{"arch": "convmixer", "train_examples": 26041, "gain_aug_db": 6, "time_shift_ms": 50, "hop_length": 320, "input": "log_mel", "spec_augment": true, "weight_standardization": true, "loss": "binary_cross_entropy", "beta2": 0.98, "eps": 1e-06, "grad_clip": 3.0, "lr_schedule": "linear"}
Rows from block 4, named by matrix and row number. Each number is 200 + 20 x the weight over its row's rms, rounded and kept within 0 to 999. All counts start at 0. After the name is the row's rms in percent of the matrix's.
# pw: pointwise conv (model.blocks.4.pw.weight, 256x256x1x1, standardized in use), inputs 64-127
pw.51,104,195,195,201,205,177,217,226,185,215,193,167,208,242,185,209,202,199,246,196,170,200,222,200,218,226,219,176,206,212,191,227,188,194,160,195,201,221,216,197,202,188,186,215,179,209,219,189,174,210,190,201,220,245,229,212,192,207,209,219,185,200,241,220,169
pw.52,096,229,206,210,214,225,213,179,229,218,211,213,185,214,190,222,203,194,166,162,164,170,219,197,220,183,223,221,195,186,203,229,203,183,191,227,231,186,234,186,218,234,175,188,198,200,254,212,183,230,144,210,198,202,234,192,229,172,222,196,217,212,211,189,254
pw.53,101,166,223,218,237,211,183,206,200,183,201,206,209,192,201,201,184,175,174,209,246,210,204,182,205,173,195,180,193,221,189,185,206,212,202,207,241,179,207,203,215,215,182,207,206,179,166,187,224,234,200,175,192,191,191,168,185,190,223,218,208,191,188,186,164
pw.54,102,200,241,226,184,228,194,169,186,234,207,185,200,225,176,209,210,199,179,191,209,216,207,217,242,232,191,209,226,186,206,193,210,191,174,177,223,221,221,176,188,215,196,211,201,210,222,214,183,190,167,196,195,206,219,177,217,199,196,198,216,208,220,182,210
pw.55,103,182,215,181,220,222,182,197,198,166,213,203,188,172,200,214,187,145,180,197,209,237,201,195,215,160,191,150,196,204,179,208,196,167,189,219,218,147,206,193,224,202,167,217,203,162,198,190,179,218,192,185,207,181,196,159,215,184,220,232,213,180,197,192,153
pw.56,100,175,184,218,219,215,177,223,206,157,226,188,192,195,189,220,188,192,174,217,220,188,197,189,206,164,190,186,191,209,187,206,201,188,175,202,229,191,188,190,209,215,180,219,220,205,187,193,185,240,208,184,206,213,182,183,167,205,218,244,197,221,187,187,196
pw.57,099,198,231,182,208,219,213,175,228,214,217,183,218,193,192,223,190,197,195,167,144,203,200,190,221,202,198,228,230,198,210,215,195,223,159,187,233,168,242,159,207,239,205,219,174,202,215,214,210,246,183,239,215,174,248,218,206,199,232,188,190,226,176,196,211
pw.58,095,177,227,146,212,218,213,216,224,210,205,209,216,230,194,197,171,229,158,158,152,182,211,193,246,197,213,216,229,190,235,219,201,194,188,187,213,196,219,169,227,209,190,204,174,239,231,208,168,205,169,211,228,190,245,225,203,194,227,202,177,232,188,214,221
pw.59,101,171,196,227,211,187,204,185,223,170,213,201,154,193,204,213,204,186,197,196,211,215,190,197,252,165,195,192,197,201,192,214,165,177,219,209,226,186,200,185,224,156,201,224,190,193,178,205,186,248,234,183,226,166,210,178,201,188,223,202,191,207,186,224,175
pw.60,106,198,228,180,180,203,175,250,211,182,222,175,187,209,208,190,225,195,206,157,180,224,205,178,232,174,180,218,194,186,206,176,181,200,179,192,232,217,195,230,197,189,204,176,201,192,233,202,190,228,195,177,218,201,219,165,183,192,194,202,198,214,176,209,222
pw.61,097,189,189,195,215,227,213,230,208,194,190,206,186,220,168,197,202,200,185,175,205,191,210,164,220,186,207,203,205,213,180,223,202,217,180,192,244,227,223,180,187,215,174,221,209,198,192,183,197,246,209,215,187,199,213,177,191,194,182,250,211,222,216,199,197
pw.62,102,173,232,187,190,256,205,210,210,216,200,218,199,221,178,217,191,215,194,213,182,187,205,145,211,193,217,194,226,170,148,213,201,197,222,196,242,200,199,194,188,179,217,215,223,201,221,182,198,234,253,192,185,202,217,190,183,209,193,200,187,211,213,216,206
pw.63,098,175,221,186,190,198,213,179,174,187,236,221,185,221,197,169,174,191,181,181,157,208,216,174,217,192,221,250,200,214,197,205,164,207,195,165,217,206,243,180,202,167,196,197,217,196,229,177,192,206,226,197,201,177,223,218,208,228,218,198,212,247,174,218,237
pw.64,097,163,220,164,206,238,237,185,204,206,217,226,218,232,221,203,187,228,185,200,197,164,213,211,196,203,192,191,238,219,202,199,212,222,210,197,214,215,217,178,196,199,199,199,151,231,217,191,194,201,240,195,219,187,225,212,201,221,184,191,195,226,181,223,204
pw.65,099,214,198,188,206,220,194,211,196,217,233,198,167,213,199,166,175,261,243,200,188,209,201,174,196,211,206,217,193,204,148,216,210,212,202,195,215,204,194,193,187,194,177,188,230,212,244,203,197,194,220,191,198,179,191,197,183,206,194,186,169,183,215,213,186
pw.66,098,217,189,166,180,215,192,202,200,213,206,186,196,196,224,187,218,199,223,186,156,219,173,213,163,233,221,192,179,253,185,221,198,220,190,246,157,211,196,217,206,218,207,187,201,195,218,241,198,177,226,188,197,224,216,218,205,213,186,167,207,224,204,183,156
pw.67,101,214,176,183,212,175,244,220,195,210,183,203,211,179,272,198,187,234,223,208,203,197,194,194,236,199,188,171,186,205,201,209,169,196,219,222,198,177,187,189,178,231,208,195,171,190,164,231,189,212,248,207,225,215,197,183,182,214,201,204,148,206,194,206,192
pw.68,102,228,184,174,195,190,199,224,193,212,231,192,197,212,192,192,182,190,152,173,216,202,194,210,232,186,201,178,200,226,247,200,172,200,221,176,217,183,186,217,193,160,210,195,208,160,167,178,214,213,206,176,217,149,194,162,207,179,190,224,181,202,178,193,201
pw.69,102,210,210,203,193,225,215,219,179,214,208,177,194,184,213,215,202,193,178,191,197,200,190,205,163,206,205,202,230,186,183,164,220,196,157,201,193,216,186,167,224,227,197,184,175,222,192,233,203,179,191,175,146,205,182,215,293,173,189,196,214,164,210,189,185
pw.70,105,218,224,210,205,222,191,195,233,217,215,213,222,198,168,205,165,203,213,170,223,205,239,172,174,224,195,189,201,185,204,202,202,198,190,215,221,232,226,202,206,186,229,220,157,207,206,199,188,232,201,212,198,225,227,172,185,204,200,187,203,190,227,226,199
pw.71,103,223,248,155,191,208,215,207,262,217,181,184,193,201,201,196,187,182,207,213,200,203,233,191,212,227,199,213,203,204,180,236,188,215,168,197,240,204,228,178,187,198,203,210,221,220,200,209,211,237,211,216,189,202,235,202,209,169,228,232,187,199,208,214,198
pw.72,098,185,242,224,172,238,197,202,198,213,175,153,178,199,210,181,181,180,176,179,135,187,172,200,232,217,235,226,234,210,196,164,196,193,183,194,199,184,198,226,199,206,171,204,206,211,208,203,179,205,165,209,194,206,201,151,215,180,218,210,183,197,193,193,205
pw.73,100,170,236,200,189,240,201,189,225,194,189,193,238,211,206,193,185,176,217,169,192,177,228,178,174,196,166,204,219,201,222,239,231,208,200,188,219,194,243,191,202,219,199,232,180,210,227,203,198,224,245,198,221,195,220,228,182,216,173,221,213,228,198,234,188
pw.74,104,201,213,236,159,214,192,161,184,223,225,197,220,219,191,227,186,195,178,203,187,196,220,194,216,185,201,202,202,215,219,204,226,182,187,200,198,184,193,203,194,229,219,191,205,202,217,226,193,205,190,245,209,184,208,186,210,187,200,150,196,233,202,213,198
pw.75,098,215,214,199,196,158,198,178,186,205,209,193,202,242,204,228,193,160,164,197,257,231,189,187,236,206,214,173,194,150,212,209,194,211,178,196,209,221,200,191,216,183,192,196,199,222,256,202,217,200,178,177,204,196,196,200,206,212,205,191,195,189,196,186,201
pw.76,100,213,203,187,195,242,195,229,206,205,199,216,189,233,179,195,165,187,171,179,196,205,183,175,177,186,227,220,197,158,182,161,161,181,201,203,200,183,204,225,258,172,205,191,236,216,219,198,184,186,200,189,184,200,194,179,205,222,212,208,221,192,222,193,188
pw.77,096,179,177,226,200,201,170,184,165,189,202,192,195,206,219,221,205,222,161,174,234,170,194,218,180,178,203,197,193,163,195,160,192,168,201,197,177,195,207,212,227,188,205,220,175,216,213,201,168,185,158,210,170,188,184,195,232,173,209,220,183,211,181,194,207
pw.78,103,192,195,239,188,186,195,156,208,224,200,189,192,199,187,242,168,188,209,163,229,193,224,201,192,212,191,216,198,172,198,203,230,169,193,214,223,227,197,171,181,211,234,210,181,220,208,188,168,226,172,221,181,193,221,185,201,185,203,209,206,181,204,211,222
pw.79,100,198,198,207,190,209,224,173,215,207,196,232,210,198,200,165,239,198,202,204,201,232,209,190,201,215,214,230,171,174,186,229,205,222,209,240,198,200,184,175,227,235,204,171,242,212,199,225,226,176,229,193,192,215,199,215,170,210,212,186,170,238,196,187,226
pw.80,101,222,228,196,218,237,193,202,190,200,218,157,191,191,249,196,189,168,204,207,190,209,217,212,215,222,178,244,215,189,226,206,224,177,170,172,222,195,185,185,182,192,215,184,135,190,181,195,187,215,161,178,181,191,203,205,220,188,204,215,198,185,210,226,200
pw.81,098,206,150,214,201,184,207,202,218,217,238,213,154,209,181,206,209,229,174,238,228,179,180,149,202,165,187,231,201,190,186,214,197,167,174,192,152,159,212,193,233,191,211,200,210,228,211,189,179,207,186,219,184,213,222,167,199,189,216,160,174,210,203,183,167
pw.82,101,196,197,221,232,213,216,199,220,216,171,220,237,227,194,226,209,193,194,177,228,174,208,193,204,227,183,210,202,200,205,214,188,199,203,216,214,261,220,217,205,175,231,224,132,219,213,200,202,227,229,191,220,211,215,176,202,193,172,194,209,190,237,204,196
pw.83,101,211,193,193,210,165,208,236,224,226,219,206,177,176,218,237,212,210,230,223,191,189,170,185,213,186,201,195,182,231,208,206,194,149,200,205,171,163,219,192,169,189,212,193,196,196,175,226,153,179,211,220,210,236,212,174,194,172,186,182,227,190,174,200,206
pw.84,101,188,248,209,177,213,198,160,243,206,195,162,213,231,223,210,191,192,186,174,237,206,198,189,205,225,208,175,214,162,192,198,232,208,161,176,209,206,218,224,192,174,234,217,193,231,182,217,191,216,196,224,187,235,234,184,193,170,213,211,213,183,229,201,174
pw.85,102,168,218,192,184,181,203,163,204,167,191,184,214,202,213,201,206,185,180,204,197,178,211,161,185,168,196,212,182,197,203,212,228,209,216,176,217,188,187,160,202,197,234,206,214,216,191,187,198,201,215,219,212,209,191,222,176,204,217,191,175,205,233,198,201
pw.86,098,186,225,191,220,259,233,208,213,193,197,212,246,224,227,187,214,195,218,153,225,175,210,171,228,224,178,218,213,182,211,215,202,195,196,198,211,193,210,185,218,178,217,200,174,209,225,189,194,210,219,180,211,203,224,185,204,193,188,222,149,246,203,226,197
pw.87,095,206,203,167,213,199,183,217,204,226,190,193,171,232,184,208,217,213,153,199,213,179,194,185,184,179,208,201,200,176,198,217,201,191,214,161,203,200,219,201,187,198,202,221,175,215,243,168,188,213,197,212,187,181,202,188,172,191,187,196,188,175,191,219,182
pw.88,101,192,227,227,193,190,184,195,210,209,213,175,185,209,172,178,196,146,181,185,186,190,228,212,204,211,241,221,209,162,219,192,214,209,206,186,224,205,209,165,206,205,220,189,208,215,200,208,185,191,170,227,217,190,229,189,200,178,214,208,190,210,192,215,250
pw.89,098,213,186,207,194,128,194,203,216,186,222,224,226,200,233,226,193,202,197,205,208,211,194,205,187,202,186,223,202,218,226,204,175,159,220,184,174,179,206,178,190,174,186,177,214,217,216,202,136,175,221,223,216,189,206,183,208,230,217,154,214,187,187,202,216
pw.90,106,202,190,191,217,223,170,225,171,178,242,182,200,204,213,200,217,191,191,157,176,193,201,234,198,196,210,159,208,199,203,176,192,195,187,191,203,215,176,230,202,164,216,212,200,166,183,172,207,220,206,159,196,152,194,214,191,196,202,210,188,197,203,196,224
pw.91,101,186,197,223,194,218,202,192,214,206,191,198,217,235,195,208,175,196,212,138,223,189,228,207,212,220,174,156,212,194,199,221,192,190,208,219,187,237,234,201,206,168,191,197,167,210,229,229,177,198,196,168,248,201,224,207,197,219,182,188,186,211,203,207,203
pw.92,100,202,206,208,185,166,210,199,209,199,212,207,212,189,180,205,182,167,193,157,211,195,201,203,198,226,175,214,194,217,185,179,169,182,188,177,196,189,211,215,219,199,211,183,194,196,212,185,207,204,192,196,204,216,204,146,209,228,221,169,195,151,202,193,195
pw.93,095,225,202,225,276,180,204,208,204,202,195,204,212,204,212,203,188,216,211,163,220,163,217,170,218,180,205,192,207,208,192,194,201,227,190,222,230,211,200,194,145,167,191,220,202,177,169,198,221,258,183,191,206,187,185,171,164,199,222,213,204,195,193,202,195
pw.94,102,196,195,201,224,223,208,223,219,188,182,236,180,179,228,215,189,218,238,175,195,151,204,187,228,175,200,189,223,198,201,199,160,208,220,207,202,233,223,207,203,154,232,222,181,195,192,192,241,214,212,215,174,163,216,199,172,216,205,223,201,212,196,200,224
pw.95,097,197,189,201,221,192,196,242,168,227,200,211,196,211,189,228,208,220,211,198,222,167,181,163,201,158,200,171,208,195,179,202,198,194,240,229,192,202,198,222,203,199,238,190,193,187,229,200,203,194,213,232,194,188,197,212,201,227,178,189,166,226,195,183,197
pw.96,097,203,222,183,181,160,190,208,180,196,225,185,215,213,243,206,202,180,185,210,215,187,192,221,180,206,201,227,198,209,219,169,211,202,189,220,209,216,198,203,183,171,206,201,216,203,203,198,151,206,179,206,206,173,189,212,191,224,209,179,197,181,179,200,201
pw.97,099,180,186,188,163,189,179,216,210,180,225,195,196,158,225,191,226,199,174,225,176,224,174,212,159,177,181,214,188,222,237,209,184,203,211,175,175,156,192,194,218,218,191,176,217,199,203,190,222,199,211,191,221,181,220,190,180,194,199,173,202,206,187,195,186
pw.98,095,194,184,205,196,190,185,219,204,203,207,235,195,190,226,211,201,207,201,229,242,210,173,210,182,202,197,203,175,202,236,173,186,167,203,203,188,204,212,224,230,171,218,161,208,202,232,190,180,194,226,187,225,200,219,160,220,234,202,164,212,210,160,186,201
pw.99,100,198,209,203,178,195,221,250,182,204,197,216,179,221,217,221,196,208,192,194,233,200,199,184,171,175,213,155,218,201,165,196,179,216,227,199,206,231,188,195,216,171,216,198,194,203,227,214,211,175,230,216,168,208,174,200,211,229,185,196,202,193,210,223,191
pw.100,101,201,211,179,201,203,213,229,217,194,192,214,210,190,215,180,183,181,217,180,189,206,190,183,247,223,233,208,222,193,177,203,164,219,207,166,223,224,207,228,229,162,217,202,186,184,211,172,225,214,196,214,216,173,213,206,188,211,214,186,199,221,199,189,207
pw.101,099,168,193,200,201,182,177,196,191,184,212,198,204,223,180,218,222,208,176,197,195,216,206,216,211,198,184,215,213,194,237,204,206,174,193,152,204,194,205,209,234,146,204,210,188,219,230,183,132,226,210,231,228,198,201,202,202,212,205,208,187,221,198,223,202
pw.102,102,186,185,209,203,159,170,171,177,204,219,195,174,195,224,223,206,170,154,185,165,203,186,199,196,184,200,205,207,207,236,173,156,186,175,160,222,204,159,200,191,168,183,220,214,213,211,177,156,218,208,193,200,170,190,192,222,216,223,201,222,220,189,206,182
pw.103,098,180,190,193,184,168,190,222,217,219,178,188,202,238,224,223,184,212,200,194,187,190,196,167,190,197,185,229,203,232,158,207,168,225,207,152,179,232,176,187,218,188,199,164,232,219,208,188,218,163,220,210,189,206,197,216,198,221,202,161,243,221,161,204,216
pw.104,100,185,205,166,188,180,205,233,218,187,220,198,202,198,200,183,219,193,243,187,146,217,220,163,228,201,199,224,222,177,228,219,188,184,182,185,177,214,225,176,211,189,169,195,194,198,206,187,189,169,186,194,202,180,230,214,171,189,198,235,212,245,221,208,223
pw.105,098,176,202,192,175,181,208,193,219,205,187,175,246,201,195,227,185,205,180,196,215,197,230,189,206,211,178,163,215,218,186,220,221,193,243,200,215,225,189,150,198,201,200,187,192,205,214,194,178,203,253,176,205,191,216,197,197,220,139,179,218,241,202,217,185
pw.106,102,254,188,197,182,194,198,208,167,204,200,243,208,209,199,184,181,217,196,198,204,227,212,205,222,238,186,210,218,200,201,160,201,209,156,176,196,182,165,194,224,203,188,185,196,213,176,197,219,210,187,164,166,225,163,176,210,210,198,198,208,186,154,221,164
pw.107,106,218,191,201,175,229,216,187,122,216,207,183,189,220,213,190,190,200,184,210,241,179,186,227,216,207,185,183,167,217,214,165,193,199,183,185,215,204,180,185,140,196,205,211,210,185,202,225,163,201,186,160,169,207,214,220,191,217,210,216,172,218,204,192,187
pw.108,101,229,183,195,222,227,200,222,228,229,163,199,210,227,176,219,168,222,187,170,228,164,196,163,155,193,199,218,213,175,188,194,190,193,205,200,212,212,224,201,198,179,194,225,234,224,209,204,187,240,198,211,180,213,213,157,156,214,201,205,197,200,207,217,182
pw.109,094,188,213,239,189,188,204,175,187,212,191,197,202,213,237,196,244,186,182,204,172,213,195,190,174,193,228,205,210,150,199,195,213,253,178,220,187,229,193,197,200,185,190,170,203,213,167,207,229,177,181,218,213,190,193,165,201,174,273,166,206,201,191,193,227
pw.110,095,209,197,210,223,185,235,220,198,216,176,184,195,219,209,220,192,202,135,196,218,166,208,181,174,174,231,192,181,193,225,219,195,176,189,209,217,181,207,214,198,168,198,167,187,206,197,198,207,217,155,204,224,221,194,185,213,190,220,202,193,209,209,179,201
pw.111,098,202,201,155,183,177,225,235,226,217,166,191,216,202,196,193,187,205,195,201,198,169,218,209,225,218,209,187,184,235,184,239,194,201,204,202,200,209,208,161,185,211,218,215,208,208,176,218,167,211,189,203,195,217,215,183,156,188,249,212,223,243,199,215,222
pw.112,098,154,207,139,183,231,188,192,197,177,174,176,206,212,171,201,196,199,204,191,188,191,208,184,188,170,185,194,209,199,186,203,207,184,232,192,218,219,192,224,193,157,204,210,214,201,224,195,164,223,208,198,223,218,202,228,194,208,184,208,209,216,211,198,191
pw.113,102,203,246,200,202,245,216,217,231,218,170,197,218,215,206,208,198,174,201,204,223,206,215,175,209,220,224,212,210,204,189,196,211,202,180,192,233,216,210,189,203,189,196,223,159,204,207,197,190,218,228,218,193,206,214,213,177,165,225,203,201,194,247,231,177
pw.114,103,218,199,195,222,150,221,210,211,196,221,198,234,212,231,191,219,187,212,213,169,152,170,192,157,202,223,217,189,226,199,220,173,215,208,185,171,210,201,189,201,186,179,188,207,217,204,210,212,177,207,186,200,196,221,229,207,221,184,201,189,244,214,170,176
pw.115,100,214,188,212,217,147,223,213,173,215,212,199,218,160,200,202,241,204,245,163,179,204,216,191,190,217,178,191,213,231,228,197,180,203,212,230,213,201,191,164,170,199,212,237,193,190,180,213,179,215,221,184,205,195,183,192,169,208,216,219,183,233,198,219,190
pw.116,095,211,212,219,189,203,181,198,224,206,169,197,174,213,216,205,187,192,175,203,214,194,193,160,168,176,209,215,210,190,185,184,150,201,217,182,207,252,202,212,235,176,211,205,219,223,223,190,191,210,195,221,207,207,207,151,185,239,234,181,231,155,169,206,187
pw.117,100,175,209,239,199,202,212,180,220,225,201,194,215,208,219,214,249,185,200,222,184,204,204,205,178,215,208,221,213,232,200,221,218,232,203,190,223,207,196,142,179,236,212,187,192,218,188,215,192,184,232,211,179,216,206,204,172,170,215,190,212,223,191,203,240
pw.118,100,236,175,191,250,191,197,210,202,205,196,192,203,218,197,204,191,211,196,133,218,175,210,187,242,184,203,196,210,184,207,196,189,228,177,199,258,227,204,191,178,184,197,228,207,203,180,209,195,276,167,193,206,208,205,151,163,185,237,204,207,191,190,201,205
pw.119,097,245,212,192,216,237,230,188,185,195,178,187,181,184,191,202,182,190,182,194,202,216,193,188,199,213,208,218,197,177,211,181,211,201,195,210,207,178,182,198,216,186,200,178,205,204,173,181,200,200,170,180,172,197,184,201,237,175,248,212,188,173,192,209,202
pw.120,100,210,246,208,212,228,177,190,196,223,181,243,199,212,180,221,195,218,190,192,195,182,167,191,190,239,201,178,182,183,195,193,223,163,187,223,215,199,207,174,216,225,182,204,193,191,206,216,197,189,200,201,160,200,203,172,253,192,190,212,178,178,220,191,191
pw.121,097,189,193,189,221,220,195,187,216,212,196,191,234,225,214,218,189,218,166,192,195,200,221,181,208,212,184,189,214,228,178,202,214,194,219,187,212,232,213,166,184,195,191,199,188,200,221,197,190,177,219,181,189,184,219,199,244,241,180,165,201,238,188,208,220
pw.122,100,166,191,201,227,195,212,201,219,217,201,197,215,195,175,228,201,216,230,201,180,214,195,200,190,220,177,157,208,188,204,204,217,180,240,219,181,176,224,201,234,157,196,197,165,205,222,209,183,189,217,205,194,216,224,170,228,209,174,203,216,213,197,196,205
pw.123,105,202,168,175,195,125,229,212,185,202,212,217,227,199,216,201,216,193,196,227,179,202,172,199,194,196,205,241,188,270,215,199,143,200,196,181,213,164,150,173,177,177,180,205,214,219,166,220,191,216,190,192,199,223,207,210,161,204,236,185,203,250,163,217,187
pw.124,100,182,196,229,223,174,192,220,203,202,175,153,168,223,209,179,207,203,219,222,175,172,203,202,200,170,219,189,196,184,194,189,192,209,268,184,161,172,225,226,173,190,243,195,179,208,177,177,220,202,220,229,222,212,196,201,172,195,205,191,178,204,202,210,206
pw.125,102,178,166,184,214,224,187,204,228,227,159,171,193,235,211,220,190,222,198,222,209,186,214,194,215,197,199,242,187,228,192,239,206,209,167,157,214,255,205,201,216,185,187,227,193,227,185,148,184,215,174,224,209,188,214,193,208,156,232,196,226,201,176,195,190
pw.126,098,228,210,199,212,221,198,227,190,212,162,205,195,205,205,204,225,164,215,204,167,170,205,183,236,180,184,199,208,242,195,199,191,187,197,161,255,225,231,201,160,211,202,243,203,204,178,219,184,241,219,202,217,221,202,212,195,206,185,215,209,215,201,207,211
pw.127,102,163,223,214,228,240,161,194,191,220,181,199,202,211,180,254,176,236,185,177,167,210,193,188,211,203,208,207,225,160,243,191,205,164,200,197,212,220,195,197,182,211,185,218,167,208,219,216,187,199,208,182,192,202,226,184,229,181,192,206,201,194,200,189,199
pw.128,096,182,223,207,244,179,167,191,173,178,215,183,165,185,200,201,193,228,205,187,187,221,201,190,226,191,184,195,190,174,196,189,227,195,187,168,211,199,184,201,195,191,190,183,179,189,201,173,195,208,208,176,227,165,181,181,205,171,224,200,211,187,203,211,204
pw.129,099,148,204,167,209,187,217,213,186,213,190,227,204,187,191,217,197,227,196,213,208,172,202,187,187,204,187,180,205,245,161,213,201,209,250,204,203,199,184,185,212,188,243,211,184,178,206,178,222,191,228,199,200,210,166,185,208,210,179,216,202,198,215,194,197
pw.130,100,181,206,207,225,207,204,214,221,218,212,220,183,218,162,230,197,216,197,202,248,186,207,168,183,182,199,215,214,177,186,212,208,173,218,181,176,201,226,202,213,213,207,222,202,222,227,173,201,195,209,218,137,222,197,155,183,219,183,218,206,192,197,195,213
pw.131,104,234,195,233,190,190,201,208,177,210,199,204,200,192,192,214,199,176,213,186,200,193,187,200,219,192,191,175,200,203,205,220,155,171,180,191,212,160,197,216,202,188,198,213,214,193,179,201,190,224,186,209,204,206,195,152,227,182,214,204,215,175,195,209,166
pw.132,098,198,216,184,244,215,196,230,204,194,210,217,170,184,215,172,199,226,260,210,151,204,188,173,212,202,193,230,187,169,147,212,197,211,233,193,234,192,216,203,183,214,200,169,191,213,213,220,215,203,228,162,213,200,212,217,181,178,205,200,179,207,196,202,189
pw.133,104,165,245,188,195,206,205,222,212,220,220,212,215,202,189,188,201,201,176,209,189,168,227,126,187,176,191,214,234,213,197,209,212,224,211,157,205,197,221,222,151,184,255,225,206,213,194,165,230,205,236,234,200,194,203,206,158,229,217,192,174,220,203,228,203
pw.134,101,217,225,213,184,232,196,224,183,207,215,208,170,195,212,199,175,206,202,197,221,179,234,198,162,163,199,184,214,191,213,182,186,200,209,201,173,208,186,212,227,178,217,207,229,192,195,162,213,170,209,204,142,193,148,201,215,212,200,171,207,184,216,225,200
pw.135,104,146,239,204,198,243,228,183,197,198,153,206,219,237,193,242,219,185,216,183,230,176,176,190,196,226,146,202,221,188,199,207,199,197,199,218,193,222,222,204,218,202,226,218,151,207,241,194,209,190,233,227,230,213,226,203,206,206,190,201,189,222,176,193,201
pw.136,102,219,213,180,181,172,209,188,184,209,186,192,154,233,173,193,166,224,183,185,205,173,221,175,217,191,189,195,203,184,195,218,137,193,214,161,171,210,197,193,227,189,203,164,249,216,205,187,176,195,227,218,247,186,209,222,191,193,199,189,219,234,187,209,210
pw.137,099,192,222,196,233,179,219,208,240,209,163,221,192,207,223,208,213,213,251,202,185,170,220,195,253,197,182,203,180,188,216,180,196,221,230,232,189,229,215,201,178,208,233,211,181,208,181,224,177,214,239,191,228,186,219,184,177,203,195,167,175,192,200,200,212
pw.138,097,200,229,163,207,211,187,226,209,178,209,177,180,198,192,175,176,185,259,186,201,231,195,181,202,178,197,221,208,176,191,201,215,199,197,198,198,206,222,197,177,210,199,179,166,210,154,194,184,178,187,197,202,220,214,205,205,166,223,214,200,213,202,204,200
pw.139,106,187,213,233,206,182,203,222,218,228,208,165,193,237,188,235,192,178,164,201,182,188,210,196,237,189,222,198,211,168,204,213,163,161,214,171,213,207,210,185,239,143,193,246,179,220,216,206,179,217,188,225,249,187,192,208,195,185,207,188,201,228,183,224,209
pw.140,095,202,210,242,194,179,182,204,183,196,227,213,204,175,223,207,199,195,156,196,209,159,184,213,180,199,209,201,190,211,214,200,204,164,214,181,177,169,196,203,211,174,225,190,224,199,213,182,179,204,170,176,205,182,177,207,227,188,206,216,157,211,184,188,215
pw.141,095,155,190,181,164,178,199,232,179,201,178,168,188,192,204,230,175,193,182,185,200,207,193,182,178,169,196,185,193,193,182,192,177,169,223,227,165,196,201,224,232,152,218,186,201,196,214,206,215,187,187,191,236,218,209,224,215,212,194,205,190,200,210,173,218
pw.142,100,198,235,214,214,200,243,187,220,202,216,212,202,197,253,198,212,155,184,222,199,208,207,182,163,200,209,199,194,229,208,192,184,183,207,180,207,183,199,188,208,217,200,209,215,216,185,193,199,199,210,219,190,226,207,216,190,172,228,194,209,208,189,196,212
pw.143,100,207,237,200,214,209,222,233,206,207,214,201,166,201,201,208,182,211,191,206,219,196,198,160,175,155,205,224,202,172,174,207,195,208,233,219,201,192,193,224,237,185,229,192,236,204,213,170,202,177,229,210,143,197,169,203,175,218,197,168,163,200,222,214,165
pw.144,102,215,204,203,244,175,216,213,203,194,207,217,204,202,207,213,181,201,202,205,250,159,205,174,222,174,199,195,209,192,181,189,170,200,220,211,169,211,224,217,242,183,228,221,199,210,202,218,210,191,212,217,197,177,216,203,189,215,188,218,153,214,230,213,210
pw.145,100,222,222,194,180,196,216,209,212,197,228,237,181,214,209,188,215,171,169,232,189,222,181,201,193,196,236,180,166,203,226,187,168,188,202,176,209,160,204,185,203,202,217,183,228,216,192,174,199,201,198,222,201,225,221,180,186,184,221,203,203,206,208,183,226
pw.146,094,226,227,193,179,174,209,206,199,215,228,176,201,185,173,204,175,194,157,204,190,167,202,219,199,254,213,190,175,191,206,195,208,197,224,196,199,154,199,194,188,195,207,187,198,192,169,214,191,199,202,212,229,211,206,201,207,197,187,211,212,199,211,187,190
pw.147,100,217,205,209,226,203,208,210,212,204,157,204,219,215,202,203,195,198,228,205,211,176,210,189,171,209,198,193,192,216,247,200,170,203,197,190,224,248,219,209,164,183,240,225,196,220,171,213,201,234,221,183,196,199,199,184,189,214,175,198,240,196,234,204,193
pw.148,092,195,226,199,180,191,184,189,180,197,224,185,185,188,226,202,199,199,195,241,219,219,216,143,204,184,222,176,197,173,199,211,209,216,202,165,182,168,193,155,227,176,165,174,207,209,176,195,201,198,223,217,214,209,204,188,227,194,210,167,196,223,179,206,189
pw.149,098,232,242,208,197,207,178,200,163,188,214,192,163,215,227,187,177,198,208,194,205,224,196,210,184,210,186,219,197,177,184,206,215,198,178,178,198,178,191,156,190,219,205,171,146,209,181,215,189,181,194,189,193,209,199,207,217,166,215,205,227,168,200,218,183
pw.150,098,140,215,189,208,248,208,208,204,198,184,182,220,231,201,193,180,194,211,168,195,188,199,201,190,199,181,199,232,207,202,211,197,207,223,223,210,215,229,194,186,226,219,224,160,218,210,191,172,203,237,189,242,179,220,201,198,210,182,215,215,212,205,227,200
pw.151,102,209,207,219,230,167,245,233,201,214,192,201,206,215,206,175,217,209,254,197,190,204,198,168,201,213,211,194,176,214,196,232,189,181,237,207,192,232,193,179,220,163,199,202,187,195,204,183,179,182,201,215,203,217,225,182,206,193,184,239,187,236,234,216,214
pw.152,096,218,216,201,207,147,196,201,220,186,185,186,198,191,224,205,212,211,210,229,214,200,225,168,180,155,209,207,204,197,184,209,189,192,233,199,213,193,163,182,211,194,208,190,216,199,213,174,197,217,195,209,175,198,188,191,209,233,195,186,199,181,205,215,195
pw.153,105,193,191,214,219,202,211,194,241,200,188,222,196,203,204,222,201,233,205,199,195,170,189,214,238,225,170,191,150,190,186,244,193,224,201,197,206,199,208,190,206,217,228,198,178,191,187,200,204,218,195,208,219,225,204,169,196,166,210,193,207,191,169,202,204
pw.154,101,189,219,189,232,217,206,232,216,204,224,214,215,217,165,172,194,206,187,143,223,208,226,161,221,165,203,199,219,214,190,226,209,231,190,214,249,210,230,193,176,212,189,226,201,186,193,166,209,230,195,203,190,216,227,158,153,183,191,203,217,220,196,218,190
pw.155,101,233,166,188,221,198,206,214,230,185,174,172,202,196,185,190,203,182,180,162,201,194,202,221,159,218,198,209,197,245,198,191,145,200,200,182,214,179,208,185,191,193,211,221,187,182,179,192,192,234,193,185,191,170,189,157,235,180,212,200,182,188,201,184,181